{"model": "image super-resolution model", "dataset": "photos of arthropod specimens (BIOSCAN-5M)", "image_size": 48, "crop_scale_min": 0.7, "translate": 0.06, "norm": "none", "kernel_size": 3, "widths": [80], "init": "kaiming_normal", "optimizer": "adamw", "lr": 0.0019, "batch_size": 64, "epochs": 9.8, "lr_schedule": "cosine_restarts", "warmup_steps": 1500}
Rows from block 7, named by matrix and row number. Rows with one number belong to one channel. Each number is 500 + 25 x the weight over its row's rms, rounded and kept within 0 to 999. All counts start at 0. Numbers have three digits each. After the name is the row's rms in percent of the matrix's.
# convs0: first 3x3 conv (model.blocks.7.convs.0.weight, 80x80x3x3), inputs 72-79, a 3x3 kernel for each
# convs1: second 3x3 conv (model.blocks.7.convs.1.weight, 80x80x3x3, transposed), outputs 72-79, a 3x3 kernel for each
convs0.0 074:513517506515496471509468460470476498480490521493507515513504499508500496536501502470447482459460489470471503463484470489506500528548514491493481524510488519531506464496482472505503463483511492504499512542516575573508
convs1.0 073:472519517502527527485497517489461484524496514564527520497508534453483513483537552548534498535510484528504510463509530514505479562524506465501527440438461419416434464470490466512518482525562492497451571519442579507456
convs0.1 104:519554541529508499522486465492487477490525498491532516517541514489498482481488485554510502512470481476504504483501473451500490490517495545559487510527488439416472506495482522503494496502508486514495493501497509521494
convs1.1 102:477489481451465461481511486502465438489484477487512515510511499527504487518529538539507510507496537462468479468448457476508523499509506495464476434436443559624589503488467491510500496515512503442492486479561490498508
convs0.2 102:466486505454506518526532524499492504513505492492491474509496498486496489480489485491481448496433415476430439532524505518523509507499495475473497513545526505533504532539552550551551546524538494483502459496510465509504
convs1.2 098:498507517513510497497487508486508511510481495528499506467481506512537528516524514520524498514498483492499513530529504509452457508515517512569521546576515449389397465472488463454439475497480523514501505469523502521572
convs0.3 083:519487484511476480488463475478466444473484478462472505487501511482500533478498537501527533522533521501513490501507482478484490491487507488494497490496481512500480524529499503503497481480488445446440459430418467431428
convs1.3 081:542492468546514489507502493502486468499495486517515515510515484501504474502500474534510511516500521498508560461445439482506521497512522491479492458481505501526557479481471494507527500484501551516436556502451525467449
convs0.4 081:540522530535497494546506480480470459484488485486487495467492498445457478449451488534551537515529524502523510508499484478465463480467480512530513484526521436437449495490502520503504503483491490475469504482486503498496
convs1.4 080:494493514482443485516493528499474486504488476495509492517508519539531522513537514522514480502491461449451457458439460488484469521540528503489520453455478566576571450475495480521524481527524481434431490465469500501510
convs0.5 116:491541559493509494505490465501486485507502501510529532519485471521512526505536557482493510511509515495511518499478459462488521483501538512510479464493449469510544511513446508526509481498501498451442493491498536539499
convs1.5 120:495495476474479464490485503489483471488487489480460429468469503533509489514503492462453458484462483478478481502502497526512515514501490530553564435476467511534537467455421527509470508519476528520540531491473546511502
convs0.6 110:479512504509517500496488491489460460508494491496479474472450474478487501492498473452468464486499481497502491458432449510517515496512503513500495468450474495500501496470480546543537523531531479451492498508511489482464
convs1.6 106:529503535499485508498481484498511498501514488528531516519491470491459490489477500487510522506554533485529503550557509522539505526525526525536512518496503526537525466476483521493495519463487528519510510530533521549528
convs0.7 098:516496473521504491505494482543534536529524537504512530536516507536534544515518538551520503524503488511492482494517529475497520483500519490498519501500510517528552488487481501505497491498482494522538485497508474469489
convs1.7 094:497500500495493477472494499524512529455478508456492510543510547534505541527498508468469499496489514511524541498497491445490530441484529477481521496488490480497495514475476496472481510491484519529535475510529461492503
convs0.8 101:492499515487481491483485501508518508497519523506523524506500521480484510491495519493497500503491489477478479525520501543540522553556529535503504570535522555538529467461481464454468466463465543521496546556528557566541
convs1.8 096:472483515475504549481517547489515503485511517512535548528552564481516549504552578511487517507468482521509497470458455483469461512500476486482469476468448485495491519497478538537521555547514479486493460469478484476475
convs0.9 120:498492523489505520477503512501516519501492494480475485506519534514505511513495504517532524511519505496503518472468494552505495526503512523504482492483483565513486462473474490500487498503495539520523542502498457432492
convs1.9 121:479503510456494507518499500506500500529509474551541526480496518452476483445474502459451482490483527450467499537510483517507489533530533558518492484504513510472447484515498471514493481518525489460452485475478529510518
convs0.10 106:468467523476454498502476477511489462520516491511517486501529540480506509500517503486492514515513515533524525489482498518490482519503482484508503482518520480523543499527539466491499481491479523512466527515465516494462
convs1.10 114:472498490472498510476493500466480477443450442453479458463490509442440472464453470476461487467471480480456464510531534471513535484492505506475490510491495464488481551552530521525487510498484465439470473483475471495454
convs0.11 108:468492493460512502485504507494502514512512512524518532554514475569520494559520516526542529521549537535553529534500510526510521495501525478483498541504491502481498509483482495467471470460499493473508483454493459450491
convs1.11 114:492496505496505512464499513472470475486511478523520475449484510409453498430462483460440496474438469485453479480495489475518492447483472452471480498504500496501508485525533482528529478516499491452449510479472477493480
convs0.12 113:504546514491512519496500541500492495514529510513528501494462493516512505519529496484491461510515508518528526458460505473515536464493495484452488458460478485524534528496464519534502493521493457458539463502527485464465
convs1.12 112:485494517489505506497502496491494475475488479491493491474473463486466474517504504471442504475494518494521502557526521546529504480465469538526512487475491480489513515500542518501529504500532568532518546537488534536489
convs0.13 106:510507499503497499494491493491505494487504505495494497501511495506501493506488492488480483501493497489496488493486467494502485513524504489499490492495480523516506500484458476464448458446450517493470508473449500468463
convs1.13 125:519502489507489478492482489501503495503504493522497475496494495498516508510520520434459476453467495465479512512517518529543518515502492469476477482481508481505501487477491486497501496492509494489484440447487475465491
convs0.14 101:524522508490502518494530540447461476448470476471477477490523511494484462487455436449490487478504499483507495435454488424431466438437459491494492476492503490508524542538534525528519531545526426468516439454518432447528
convs1.14 095:541515510499481493487486491492495493500506503483502514520519505541529495518499480580550525565528516554514515455464494477517509467531545462504516492515498544543520523534532524539518498488484429462492464505517483534526
convs0.15 087:564548552524498523522511565482509505480495497498492505516549538497498508515506502509485502498479479501482473527540520522514500492470471497489475495455455518486484527525537503474508512472512464482506468486500495493486
convs1.15 085:430434492484444486503474525470483493486500524495487511491479505483481510463467470541521481515519466508499463415424472469485488504500486512504505512521496509512526487445517480488518466481488431467486481512519512517527
convs0.16 109:515510522521520507526540529543520479505487482469467465499544538489506516490476482478466478477484482482511504538513491511486473441414421506500477495485473509494492554560554504502513507500530522488447502469436456430408
convs1.16 107:482485478470479509487462495520505514540497488515494481503481494513498459498475479509507490502493510491487498513502505551541516515520509511505486497507549524509505486476497495479459484474497455466525501531536544509517
convs0.17 092:501525520501515512506490494495494494510494488495500506484494511476480489513530511513515497507515500489472475502514551481482502477494508483505514518513535494490501495508534505482475481482490495493520490499490494507489
convs1.17 091:512531513492511507534517512476490490466486477495477450537524557495502529459476497524517553488495533526524541449498530459491523514516492505483479494494496530543532471528616474477535473484478465474470485519493512512456
convs0.18 087:494460468500490479514494488482513508494508498499488485492512505506493488517495503519511502503511515491512512500523518515511492530499485468499496476491491492479470493521522478487487489486495491538495511523461514522499
convs1.18 096:523534503499502504478496504487487506496493487494499493468454511486484502513515501454464477461481473444476494464469514535531522522501462517519492485492477506513512449493521466515505460497477485463478449481517447469514
convs0.19 097:496536521469531516502548524498467473523496495520511496513505506513524509527530521480473480493454478509473486519514488520505506509505512521503505508521500469513468524522505522526495509506495504511503510526522515532531
convs1.19 093:492498494492479490480467490476457434494451458529494504439487484418474484461492513490506470488503495460486491486480454508490480518526515517551503484488471458417429491457494500517506502534517483444433498462510503496527
convs0.20 093:500485513504500521509518528490510478481504483463485483477490477498512509482504509464485488504517483536518473477490471480484474505490480453477509448448484483453438494513501510524521495502482457459443470461458498481467
convs1.20 092:498509522480479487516520532480501520452476503465457466489455460561549520546542509479488502490463485522512504477504505484486489516514509515521523503509521520518516495479477488506523497514503479487490486491469478483491
convs0.21 112:517525478473492503455476512503501490523493464541516492529523512518500506508502536455445462463491482513504436482484475502501482510487476543489483518500484450509529496490487498490486503513483487471445490455436476449470
convs1.21 108:539507461486488466503497523471463464471476492481489525481476474478487499487504523485498546498489493530514485472453477535513498482484489539493474433435439513507491515466525527490560480482515500554463545547450495485479
convs0.22 109:500507479520505468505499482459508529483528534497528539449464485490493497484478467441469497456490509473488488443519541528555530549538513503500505496482502464475514431460498468504519449494496430515545495551536537549520
convs1.22 112:512524493504535509506500474465491531506504495520503481491482488479463483501500524529493488517477469484481495472524526508500463512488472509524502526522508528551507479470501538510488535498500478507517509500462519498434
convs0.23 098:501480486478471488480503519468471470457466475473488504508521509479494499504512513481506499489507497487494468489497490464446448436418446483489469500497481512524506539554511492514495521532519462462487472456497473471500
convs1.23 094:485500480493482464513516477486495491508512510488496514498501504538534522502482486575572540520512517513511528481495489496508491484505500497500500493523510458497504538485414503508491499498508478507479504504472525509501
convs0.24 100:500498502500499493494497485488496497494503504501519518489457453528504496488491512500514516517533512524514482456458474525528515535518506498497507487489514484508538473465467501508494471477488451473537532547572583585598
convs1.24 106:504511512492497495485471500517516535517520527534509504546539555532518523561536552467499522473499499481493485541551531534526524520514521532527508490488486527511481470482483508497490502514527526524532496484456526470493
convs0.25 105:524522508505500498492500516512480479484480475465490499497472449479466477476502534485504531507532546526532521479465463503493475511475465521507494545530485524481437501491477499492465471459467512503506497508521516531532
convs1.25 112:489492475456446485455455489547544541543541524522543548528535535526508529537537565500512512493489511485486518524509526531548574529540546503484535494500482533532488500475452517510502512525498534533500534489548480520598
convs0.26 080:526522538528529553553549535497511499495501491475464481503544513489542525490528534530535547512493483526505489493479460467463451451457471482492501473479465453453453540524512519500486537511516481481504505513524523516524
convs1.26 085:520506499529470486533496508523528529489508517478487490498533525446510521444492507519514517512519515503504509503491497497509510498512499491518506520549527503520520505501506489502521495506509475478459480485473477478474
convs0.27 096:512519501498527508517527516455477491475496491470494489486504476503515478490493484490490491481503525501529545450483482443473491433459488517498478500477431506503471534513468536532524523518522539552564505521531472489508
convs1.27 093:499509521492492487477514505522487464512510476464471473505501495487511513486502514506483457521502492520525524543526478493519474451490471487490507456457451518512505501529468491523465488507462522490512480479497462470464
convs0.28 064:484501489500490494488506526492485492499491497490491509494487512496475510461465500490493495508511512501510506521524508522495503483455480484519495463502491454464484482476498479480498493501506465493501470507488462480459
convs1.28 068:501501482500498481495503479517499475522497488477473492531490484530477483506486487537514498538514492523492471502486492489479502469492508475472478494517496533548525484487500492494505479489498471500516465532553436495525
convs0.29 100:429444472440470499472506530516515502507497492505491507489492506483480492493483495507520524528519503515485464537518492515494477497490487422433448414443478431477520475509542500531567542559582473445449442435457455470497
convs1.29 099:512503521515503506519518507505488511514502506515492492551542511534505508520500509524550557545557511532484474482489506498525511513508502534514513484509522477490500475513490470500479451471453492519571528584578560563563
convs0.30 091:494509548512510532511472476522512509524512502521524505491480450512492469505493483473479467466492494490521528521479475515494515492497551509511452495503417492519488487480472467466487468462493564518496577528499584526509
convs1.30 092:493526556489511540477512519484510477465509483510510477521490473499508507515526542474474433473496448491536508536561517470518481474496480488523514495537566442441501536499473513504497502514517509503433498498437536526508
convs0.31 107:522486528511499515544548521501557530523532513535501506549568555539498516512472516506540530517522491511503486502545542529498504532489498458492510446467487502443458499520529510487511540494530503520539537516520530526534
convs1.31 104:495496503480476515485462497495499515477488498476487504475487541461467492485482488513526501501520506483479502416438487430468471459492492485501546499498493623578520452450511453476512483492494470474504468480495489492520
convs0.32 102:492493453500505474512520494542532537528511514492488486514488526489487511492490500531519493509519494509508501522544527501509491466453476482479482504506519521535527541512541527505524517511534497577549503535490443427432
convs1.32 098:508494490496480475498495514520496477516493463487509497529504492547516498488457456467507501468503497516512488512528491503518529497516523479489479527520490466441415457463467433438452449456473558574509486523524433493523
convs0.33 092:496487484528512504546535503555542541560550540508510518521488482551522519557544510480511476489503476510542525538540549509518560509511538499516504481503507457475486512510499510523509483501510523550599501543602496528557
convs1.33 089:535486491537487505521491501500528554458481522472488501481492540526468472538481475522481518501471533528489516509528515450469479442462466490508497510553549484534538481477479464476471488497521507531567440468519439477499
convs0.34 077:544506546545520505531496472474498488479514493475495493459493519490512519462496509468484476455467472468479482476466475513513539502519512505514517443464463485454474487496481487497507483473490457462477480490515493521550
convs1.34 073:479486530492507517499485499517540517526529489509498489492506532522530546543534559519520519513517527483487521489516518494500470501481470572547565495488497563554511469494494496494500523494510498523514495522487486490485
convs0.35 096:489490473473478485464477495463500521501520517516530524498499503527511496526512503460503527495527540522543549497509518532533520515504503486451420462441416406420443456467476467480482460479507510519534522520521531520527
convs1.35 099:546528526511506521515515501462494503478503500502506504519498519525513518524508503485504488470478477453477484529560511500522490476490489516541506552559530566569541501500499498499483483486497513555564496539546526546521
convs0.36 110:501500503508533536517557539483506512478481480486481480517535524504523517555547517492505497509506487509503494508532541448434455435394429487490487479497507465494489518549534494508504511521519543550541511492484503472465
convs1.36 104:523493483504483499510476472470487508464475499451464481490487493499483465458453451471486488492501490494515511454463486509526517525549543542541535523533513543581582500513507499479498489470511443458477453472497451461484
convs0.37 110:473460474489480472485479474506507525502508522504524531502479481498497493472496486527499454498468447479464472483471486516499506516534552517531545517491478496448428504491454484490465466489479549521506535504511550537539
convs1.37 112:559544530541549537508509518471489482474468490511489513472465468513495501546530518511504484506495481532524481502537547467464518479490499426444487456469503487492481519522540475473551478482532459485479450428434461446472
convs0.38 120:510528530499512500456472465483477453467467463514522514479492484461476487483482489487509514496495499472473499456453461463441476527519525476480483480472472547542541507519505493497505496496494455478489499499517546557560
convs1.38 113:497489482508490491467468481485476484516523523537538541540554557530542538526548553494507501484514518515522530475469488479480489544578568495503494494484479569563551547526526517524534522547548430443467474492505525551551
convs0.39 030:536516504542533495546546520488500468488492492484465480504478454472470454491469478533520486520511492519511479466437440455422454429415447490543498506561506519555501535509500495497496499515498485475467480481480496479459
convs1.39 029:486491464464475464473468476511486483501479481492484476472468454481466448485466442463454443443425432414415422537480483533495508512502513505542523527548519517522507523534487511534498508538507492517528500527530489515522
convs0.40 099:460474471467471489504491470493517510506525512512538518494504516485497514487478493485483479473438453466439469487495508490491508485486499511509511548585563556605589499529539479507518501504513526543538508517533516515521
convs1.40 099:515496522484478510510501523493521515480515525486502501497507538487491538493508515492481508493464479468449481487491485479471469510482455536537513570588551373415440486469499499452487541504512459440471427412443458482483
convs0.41 120:520506487522519508537541529512513511506507497495490483491486502502489485503483478514509490515516502516510509494500484507509500504509506438429470457442467497461442491485479507508489503506491508507502521517509515508510
convs1.41 128:533479491511481506509471492449466485454454486474474497475440435483453450496475471468476476452452485484463483504524524477478508478485479487482485518512497499533505526513547518498547511499516484457428457419403461432415
convs0.42 092:478492487484490487496480516478494501525511503539508516510525501542539485538523474490490490495504518509518500509496511514518521496493488498500544501480500525498515455503524478525527475504539496495528515511526524517533
convs1.42 091:515505539505483491503492513500495477522488459539486457446487495460491504529496499497494550503479560516485553495515533528521505515496498520548563537536548493493498466508515486541524507526501434450512472468524516502558
convs0.43 100:497507504500517524505543529512497497496496496474480483526517504518522524523524531498491496488479459488472466489500498505508518455445470505500501518511505524536524490506501470494493465489495516520496520502506500486480
convs1.43 098:476451463482461471455434449491507520488515529487500500522500494496508505461473495495525500502529491486545522497510511493514528508521524474496485496507500489498481487499492485494475478518511498501482479476494472484491
convs0.44 097:486514510503521521480487515520527508510493495511487478514534546522524516514496484515506520468476518464473507447448495474464472498487465462447508491483493479441447514530538526527531524540548436452468456463461486479477
convs1.44 097:540490512510495519514515525513509492531498473491468479527530473526506463490464435480490484487488496507496496528547538498494513471480528456489529490493504457465495479514550470465488473461456524502480513495498497480503
convs0.45 083:466479477466483480459467464474509505483500501501511510487486478511506493508512500469493488481513511473506512494528527481487483496504504470469472504495478542532526486522518503534526493512512525535516518509500503511503
convs1.45 076:468468473493469477476469468471464472483481498499494488498474464504514494476490485483489484466471474487504483469480532477479521533529525528523511522517532528524550512509539508500506489499490465461496493502508525509494
convs0.46 087:429438442446459475460482489537502486511491493496487502513502506513503506507517503504538538522551546510515503524505497497481465470463480460472480445452481476497539452455454507527526503524512506473467474457464458447465
convs1.46 087:539534540526534509498500502513500491510494493507533519563525517492455500511522535512516503512485488488527526498548558522523505507499494485498515463549582511538518521501523489463511481506507491497478507562490535521531
convs0.47 092:535506533519470499497475511564520461540500457509473451479479489446479478467484488496507516485494488493491492598551502551508492524506486495505506509513534538543533492501505467486501478485501520483446508471438471452450
convs1.47 091:542499500534475496535498528547512468529508492520527543494505500509519496525537535539544557504528527485492477551534509512487492520517513461436430505489467537548491460490513443480533466491549511493506500484502503491500
convs0.48 110:518517495487475473476471482497482483499487483498499490503493501510509506494513507507517505501529531497512522501484485501499502474488493438385380466394377505481474493453452476474483508517513512505487509508497501510512
convs1.48 107:505493512506491505519517519515545524488508519497485492494486494485483513532515529482477477475468471493493502586610554494539522475459465533519493578566492519522477480519487458469482512482498536548527486478469495485482
convs0.49 120:475490511492511523501509492543522496539523495513499487533507509542503494531521509469486464483483447483487493538531527528523537500510528502484494481498507503501508526509473495503468482496493559531543536517552513490527
convs1.49 120:523514521521519504517513496499530522468492516515529531512486486515461484511488530519498547528510555527492519547556524438467489480499489489483466533532534524514492502523520477501526500492539515501500463449476499507501
convs0.50 099:461492538490521554522518495537513488551511488515529521528506526526502544514507512478507484490511472482499497490478486475463497476495521512503511494536555464489511523518514533529497513518508548505512517489532498484518
convs1.50 099:546530515547491475485460471502505482450480494460494496502496491493477489472489517503509546505514513505513489583570518446465498498512477512485442578549495470473455481507523463471514511484533507492454479495479493536493
convs0.51 101:527491465524523502512530523481501531484469490480472480524498489520500489510511492501525526491520515462481496521517507503510505486502494431399443466413426543510451481482502477482485499486463538534517530534515526526503
convs1.51 105:497487504511475483513496511469492509471471517506496495456452500479440479503493507493507508476500506505498490505509497479499545489455461513491471549531495547566528487542534482523548488509535472439467479468495478480463
convs0.52 090:516508509491483514497498543471496513515526505533514470519545541519514483495460475476487514456489506446468471462493513534538517538520500484470479493491477523510489494503527535513511501515490473486469522526468506487504
convs1.52 087:495482485499498517520494522474491531505508501515514521489496541483495540524511516531544509528510496522498495450478520492496494488496488489480476475471492537512492499522560476505508490494454476498492525490493515494528
convs0.53 086:494482476517482467522486484495484488494503491531534511502523486538543496542534485502524527509529536490519524480502487481485478491489465491517489478494494513506530494499474491500495496494505509515484518512494536530501
convs1.53 086:507515514492511502505527508466471467481484476501489477442487493457521519487512518494497519463466518472448487488472481510504502521515511542562555484454463503498507507494477527532522535511512517461472510484506496486515
convs0.54 081:515496503522480508514470521473475469477503489485493471493489480504489461484481467461474477475498475489492487460453445470480470515529485509469454533518473554542471506482477523502484506503480491488473483506460479500452
convs1.54 080:507508533498524584468472523493508518491530522490522524526525536518504519495477505488489445493486461505465462490574579473536508456509482440483478456472503519484454500520554518491501519513469508503467492492473452473483
convs0.55 124:514496476533500476536508481529516487510511497496511494517495526476494551469501534527519495521519510505526507491498498470502501494507493525525503536528500534519520491463508478463515483490517481512535457508528454492486
convs1.55 124:502512486487495480484487489492481479488476487483511523471470471463463472458490502462495490465480482450476477514493484513497510503499536476493476470461475441453466498506494514511485516534507540517499516502490503506484
convs0.56 081:537487446516493478478500529500510509493514519493478482450453488488495483515483480459497478489522519460484508496511499505514500482500484467447490475447472565558494476470489510538513495533488510537536507529527468464495
convs1.56 081:465484487505507494495478473496502496491517502496532549504469484472476466459482503444466478446465498471468512504469465492496506498523522520548524529531485518487463480455486475467523505505527523487520476515563462500518
convs0.57 102:512507458495503467498515496524522528514504507503509510501503524504528520514532502494480476508527531514544552508536551500490498477441468538512542504489526492499522500490499493487482507519493541580573493516518455462483
convs1.57 103:514502490510488457512505488502498528481467499459469491540504463553512492530517527514509488521493468520467450457495511470494530465486496492499520457480497505506494467458427493476470473488506450523541463487519468477499
convs0.58 111:478520510496524524497500528503515510532516506535535539516494499532491496515515528524529477512507465492496484509482494502491511477502538511505533503492514532516522523504474512503471492486485549518515534488525515502547
convs1.58 109:495490500495528506486530516467481478454479489513530506474481468487472480482496508502483501519519516535509516465471497461481506537528506539494488471512524463511534484511503485518543478512531472475464470467450506490468
convs0.59 091:478458488492482492460456468426456479457484496477505509506495480505495474462456449568562525546514484512497471473478458469487502498526538504512495489488476498487476523496472508483497492481496453453463461453478466479498
convs1.59 091:506491474516511502526523525507502486509505506505493512525523517501516518520531510568530474498483507473492562517490455487495512500508508442462490461486524517545560489466453479494513482494529547560525514515483516499450
convs0.60 090:511516486525538496499510503473474474517498501512491495494506502504516498509500494478501490467465474448445471539494457543505468532515484509470476583521456532523482454504504479499494473484488522517474554533468539515457
convs1.60 088:503474503508473519482446481507497455479502486479497505475504486441456483489476443552511519530514490517520508510526506469498470486494491493490484516496508456477481481486481464486487475480507469483453496502459512522477
convs0.61 102:491483477514502498513507501531545519501489484475446455472477470464456450485479454481504496487486498488497518536538515530496471472462457480480485512508472533547520480495503520527531499512522597587535537491449448419426
convs1.61 103:503491495523484487528484461521523517499494469524518509503511515517517482492474492514527532522534530498507493570554523488486481566558537509474472487504530515526525414439455425415428457464509530509527507502496523492511
convs0.62 094:541549515524513484502477495486489517479490521451474502481486505484510512528531510487494503498511512495513509443461472458484483457487481459428454468432441482465463534509514522521518518528526427481491428487480434476469
convs1.62 092:504466484485500525507535540470483508498486505527492505515501528507495520484501517451465471473494508526519524528518510524530507553533515502513476443442479434445502513524557501508493497502462557524492547538522545547534
convs0.63 121:471469460481477467476487483478498513483493508494499508482507530497518513487512497545530529510496498495488515481493504499485492526517533508524548497498526513482479510520501517523507492521503513511493532503467534483470
convs1.63 115:546536511534527522522531519514513527491494519496479513495497507515519501530526504516517531506514514510528519437463500441460481445447441410447475486508512530541530479484520466457497481458475472491480476469447469454440
convs0.64 095:496529501496537524531553544473491506502511515498511512548535502548530516535527527505518517523527533534526522504514501444453471430437463507479442508477439466470448543538495527537519503512507472482510471461506482454473
convs1.64 096:490496502501484473515518506488471474469458470486486477485484444450456464445460476459455480473474487491482496510485462503487488484500497509531520538544498515543556482498457476494517475471500490489448484474454470493463
convs0.65 114:483502503505517522511519504436441453465465473508506500507531515536531518537517508478492489502521529506517530456450460449448471500505506505506509512497495476458460497496474503507488479483478448445431467468490534528523
convs1.65 116:500499486478481491492472493535529510522521510532553558497502499506489482473490510498503496484485479462471482559561526526527513538551544525520530546556537564567534474475501462468508481489513540531470555527435471459471
convs0.66 109:501520525500501501508503498470473485470474483464472494518502497524525531515518525486502504492489488505482465523529502484510519476494511488491497457465459480499512533534500512519510486508500452457436442457463465479463
convs1.66 111:470492520489490492502515507489497476486518515506506485447450442488504491502478460514482471498461471504483470426488518449490535512525542502527553514497500499490484496477475499491488506494466495519509474513501461509494
convs0.67 099:501509544502499520480479496539517473542513488525517496496469481481464472466454479485484484512535531535554543469444421510503460531537503437434431438445431471470448464466491474490501503514509504480458532501460546513485
convs1.67 102:488463478463473495478468472493505515498481486497495496468454444499483485522508509444451453444447455486474485529556556519521551544553564530555548517541552519553550483507513498480492521498485472487495477472497461451460
convs0.68 099:490512526472489507465483496532503480490464478521505521517522522471485501497486490451466493481485498481490505513489471501473481516519528514504493511491489546522520484502500487483505506497522548515499524500495533544519
convs1.68 092:534542532516506494502508494485482482514514519528521513523528537513524510516546534474461439477485464491498517477447455494480480565563539499481475467471472499474464493483476481504507484531536494458437527491454558524497
convs0.69 106:496551524490523521506489478472480489496502484496521498495493487484492486463492477492503499486486512469488512492486507444460509449475484527490415539518438509535499545531508515532522469493507541517535489475522473477490
convs1.69 112:498513518470480504482473476485471487486508510476516500487473508494507512481501506478464477492480503475489510461458501481495514462501503502528502494504498478438465526514504514519475504496465463473472465520533445511517
convs0.70 098:485489491485485488465484478474472489476489494479491495466487490456485481450466471502495474501505502511500481474456460468459474491489504507481470504470458504463460509486455525535513508528520466465455469435456473441466
convs1.70 099:508517495516525501519507498542551522513507489489485491509514516524495486575513480511524519476492530497507565517532502501514509491502508510494499510520516515535540532514468516497494502480494508549525519531500514514495
convs0.71 108:502486469456475493446479502472482489477490503488520537509523505498525525486529537448461484474486501490487497480503507497501499492499509516501495538506501544547528486497504473474500491502519520492485493487493484527526
convs1.71 107:482485499493466502511507537518492520512499513508495498504504525515518508519516498517496497503513511515557543512450461511527519472494487523532490457461457477466459501489439520566521505549532480456492496519512505511479
convs0.72 098:510490474523499475534506480463492483471502500461479502501515495496527499486500462514527517518530515500517513487489456503516491460452436467490495480476489512492473537530503522522513503523534462483477465493478431466462
convs1.72 101:515527530500528533505501514491472512492464510496469492481480477480476491460458481475505512491492515487477503496470463509494487490502503523521512502477500468462497523527517503494491511487480506482496517500533505491517
convs0.73 121:517503485481487488473490493474489506478491496470496495497496486502502482466482488492505504498526521468467469488477485509507508485500494406344367446410423560571545467445476501514520539546522513498489503491484477483484
convs1.73 121:476495499470474479495482481493527532486511527504485495516513523454451497469464492477489492467487479474480461515536514520576547516509506545547516514532478553550516490510472473493481477451459482533539498553531498495482
convs0.74 100:531491512528509529527521541502483450515484447500483463485487489482495509477495525472504514469503498470485489533514462492469428475464449482455466500496489496507494479484505498506517504524525500503431494499423462471434
convs1.74 099:480486496511488494526501510513502507535521492555534500528476466522488479551513488548520514527509534512506534561560509536524487522511487493502488505507521501475476525495529511483522504489512499516500513498473509485500
convs0.75 084:464460474491473507483444486489481456500496478468476478475497492463502480492486460554531507544523496525505498524522510527513489489472458499514508500464473499471482501515526508516518485509550495518513519532493501482442
convs1.75 086:521503499500502496482499493481483513491470505496486518505522537491482518486496525468471500453448491455443483483456504478489515472510521527529522534534540445434460493501521481469473483494491470458515519496526529519539
convs0.76 121:520477475499486511484507520514516528512513519520512496522558582533554541532523499517518480528550508523534515469526553475491501493477491492492528492517556501500499481485513500491498515487456493550534481498461471470455
convs1.76 124:512515490487493459503501478497504508500497489486476468478464466519485479508475478472452442472464443497496455436482515521524509517513499546524515492477451534517480447480511512523498513499479455493515517521548480509555
convs0.77 100:487493470493532522504540532506515507513502495489474483508510515520516509516507505536539530533517496499470466522507514514480499461434460470488501457453483521529498479494479505512487519535498549531514521489476467438464
convs1.77 100:485457504519514552513480536512497494465459473459463500503493453528503464526494462528517518521502486533491450448453460457465474446446450461442442531534541520512517511501476461461454474468495525532513530494496518464470
convs0.78 092:494497505496516512532531489495502502502525512498512515484477485486498490480498488494489464478468449476483493467476481495507502493500486486522541507544542491501492540538544550543541539521508483472476474495502474493497
convs1.78 089:498498503517488512508484507499486464493493473480499509454470518486522546511519537485483506482463502473494508535553525526548528472503515519556563551572536491472450520515494523502476505488496478519529506543541485523524
convs0.79 109:475519509481541525522526486524504482531496494527492483497491478493494473488478492526505467512463457483457484535521471505497480492509504459500522505552513517557489543552535543540492537507464529499460516478463487485494
convs1.79 109:452455482453474496451472508510490474487471456509486502475442502446514538484546517472507488491500486466482500534543504523499468499520532500562536506527519468416430465431450480505472484543521504531549521540540539531552