A small image super-resolution model, trained from scratch: arch edsr, adamw at rate 0.0019.
Rows from block 7 of a small image super-resolution model, named by matrix and row number. Rows with one number belong to one channel. Each number is 500 + 50 x the weight over its row's rms, rounded and kept within 0 to 999. All counts start at 0. Numbers have three digits each.
After each channel's rows are labels from the 100 images, of 14976, where the channel reaches its highest value: "top examples" is what is common among them. Only what is clearly more common there than usual is listed. The data: photos of arthropod specimens (BIOSCAN-5M). In brackets: how many of the 100.
# convs0: first 3x3 conv (model.blocks.7.convs.0.weight, 80x80x3x3, each kernel summed), inputs 0-79
# convs1: second 3x3 conv (model.blocks.7.convs.1.weight, 80x80x3x3, transposed, each kernel summed), outputs 0-79

convs0.16:492418549495558467416527536459479497493413512487545548444488545538496492542599464553529496533537403441502532457548514499497476486478482492608596496537530497481413469567487498474448534428465511572492479540558367412524565472514453428476577384
convs1.16:528527435473539505533454439517440499415423597507477508531534457532510514474388496446440528406509499494495450514489505540503476474555583482438360521488518473512517564564453494549509476375525429406488518508360515492508438522459494570538438534
top examples: order Hymenoptera (48)

convs0.33:484505447547531482437455442538589514435488491536514441598502472451532577395532513468537505494517505513401489484517476500492525449437422488451444521475461442525553414502577499381558514443480426544466521453445557515508530601560504585478518624
convs1.33:480491605509517515544490504507437379516480463514559454502541545527554514534486496559402482510368499418517489448568503474467484456427574474647482521493515534493386548377492491510423530478458470504493483510529530564482524502488526418574434476
top examples: order Hymenoptera (43)

convs0.48:582543476367436521590465536511422455505540509491431514458481477507442395499442475481487439478480572505506479573429563493492593527495549500448552516461469505464514414454493509524546501567504476518513463437453521543511464473513540476298456514
convs1.48:523476433500557449420569536512636515464507493529479490524517481465516529484476466532461516540483447505498436458574426483516295514531466542590461491497449468534569567608475535456504484426552519453487509564552510484495527529512436580578455502
top examples: order Hymenoptera (65)

convs0.67:481450438397445449498514452436431458489575455531486511501532523501495426514414510482536473552534511446459483508475586506475508484505536510479536547469469504480623461415558510446520456596457517551525471485466542504453512544403565451301465491
convs1.67:512483457525473472494550518573573515507408530481521496512484454467484535500492530549443503497490483552496439459522364469523289511512522513551444474500514497526451502452469480554457538501509459464492491526557444438538432490461390620612493431
top examples: order Coleoptera (48)

convs0.2:535514513564561476514417520436493456474442520439520521456481562515525523524469398483559419592484512542561536467487462581447429433524495444530437490464540532441496441465537456523467509450450520555557469453448515404418506487474362539525635473
convs1.2:483524500500487485488486551517505540450543467533458502541493509483454594457556591524461469383500479432429484543537431506494532525536502521428438514542373488413489515583466497464572470517445375466512550526435453623494517513542521511487365566
top examples: order Hymenoptera (46)

convs0.62:463439507446456501483549519489424471534453525549457564444505457562483511549549463522546466491504536444537504305579580548517550552435455418448572511473508554476516480476469546462481463442509466493528491558489502476529531471515507413370561396
convs1.62:421503461392522508423505504520479470484504487506526475538443531594551451532417529494539494536479477528474457382516599543479432445497403496474565433549564557560565406578513488452522532505473541494477477528504519509531519489528471592388524630
top examples: order Hymenoptera (42)

convs0.20:567539473477465500578562455511474494571509510506484440471508459488479413507493584498472512505473402474526435448563478415524461582478496530530527310531574608499494470466522459497466522490547472487488505506514427502439530452484488441381517380
convs1.20:512458519503547498450541509515574550470519510517496448464416508558458498488561434569494469541548506505543504538482612482486375429551513497570650464561373476526551540529492568512486456595449536522537509528611434474464514440544482494549494450
top examples: order Coleoptera (36)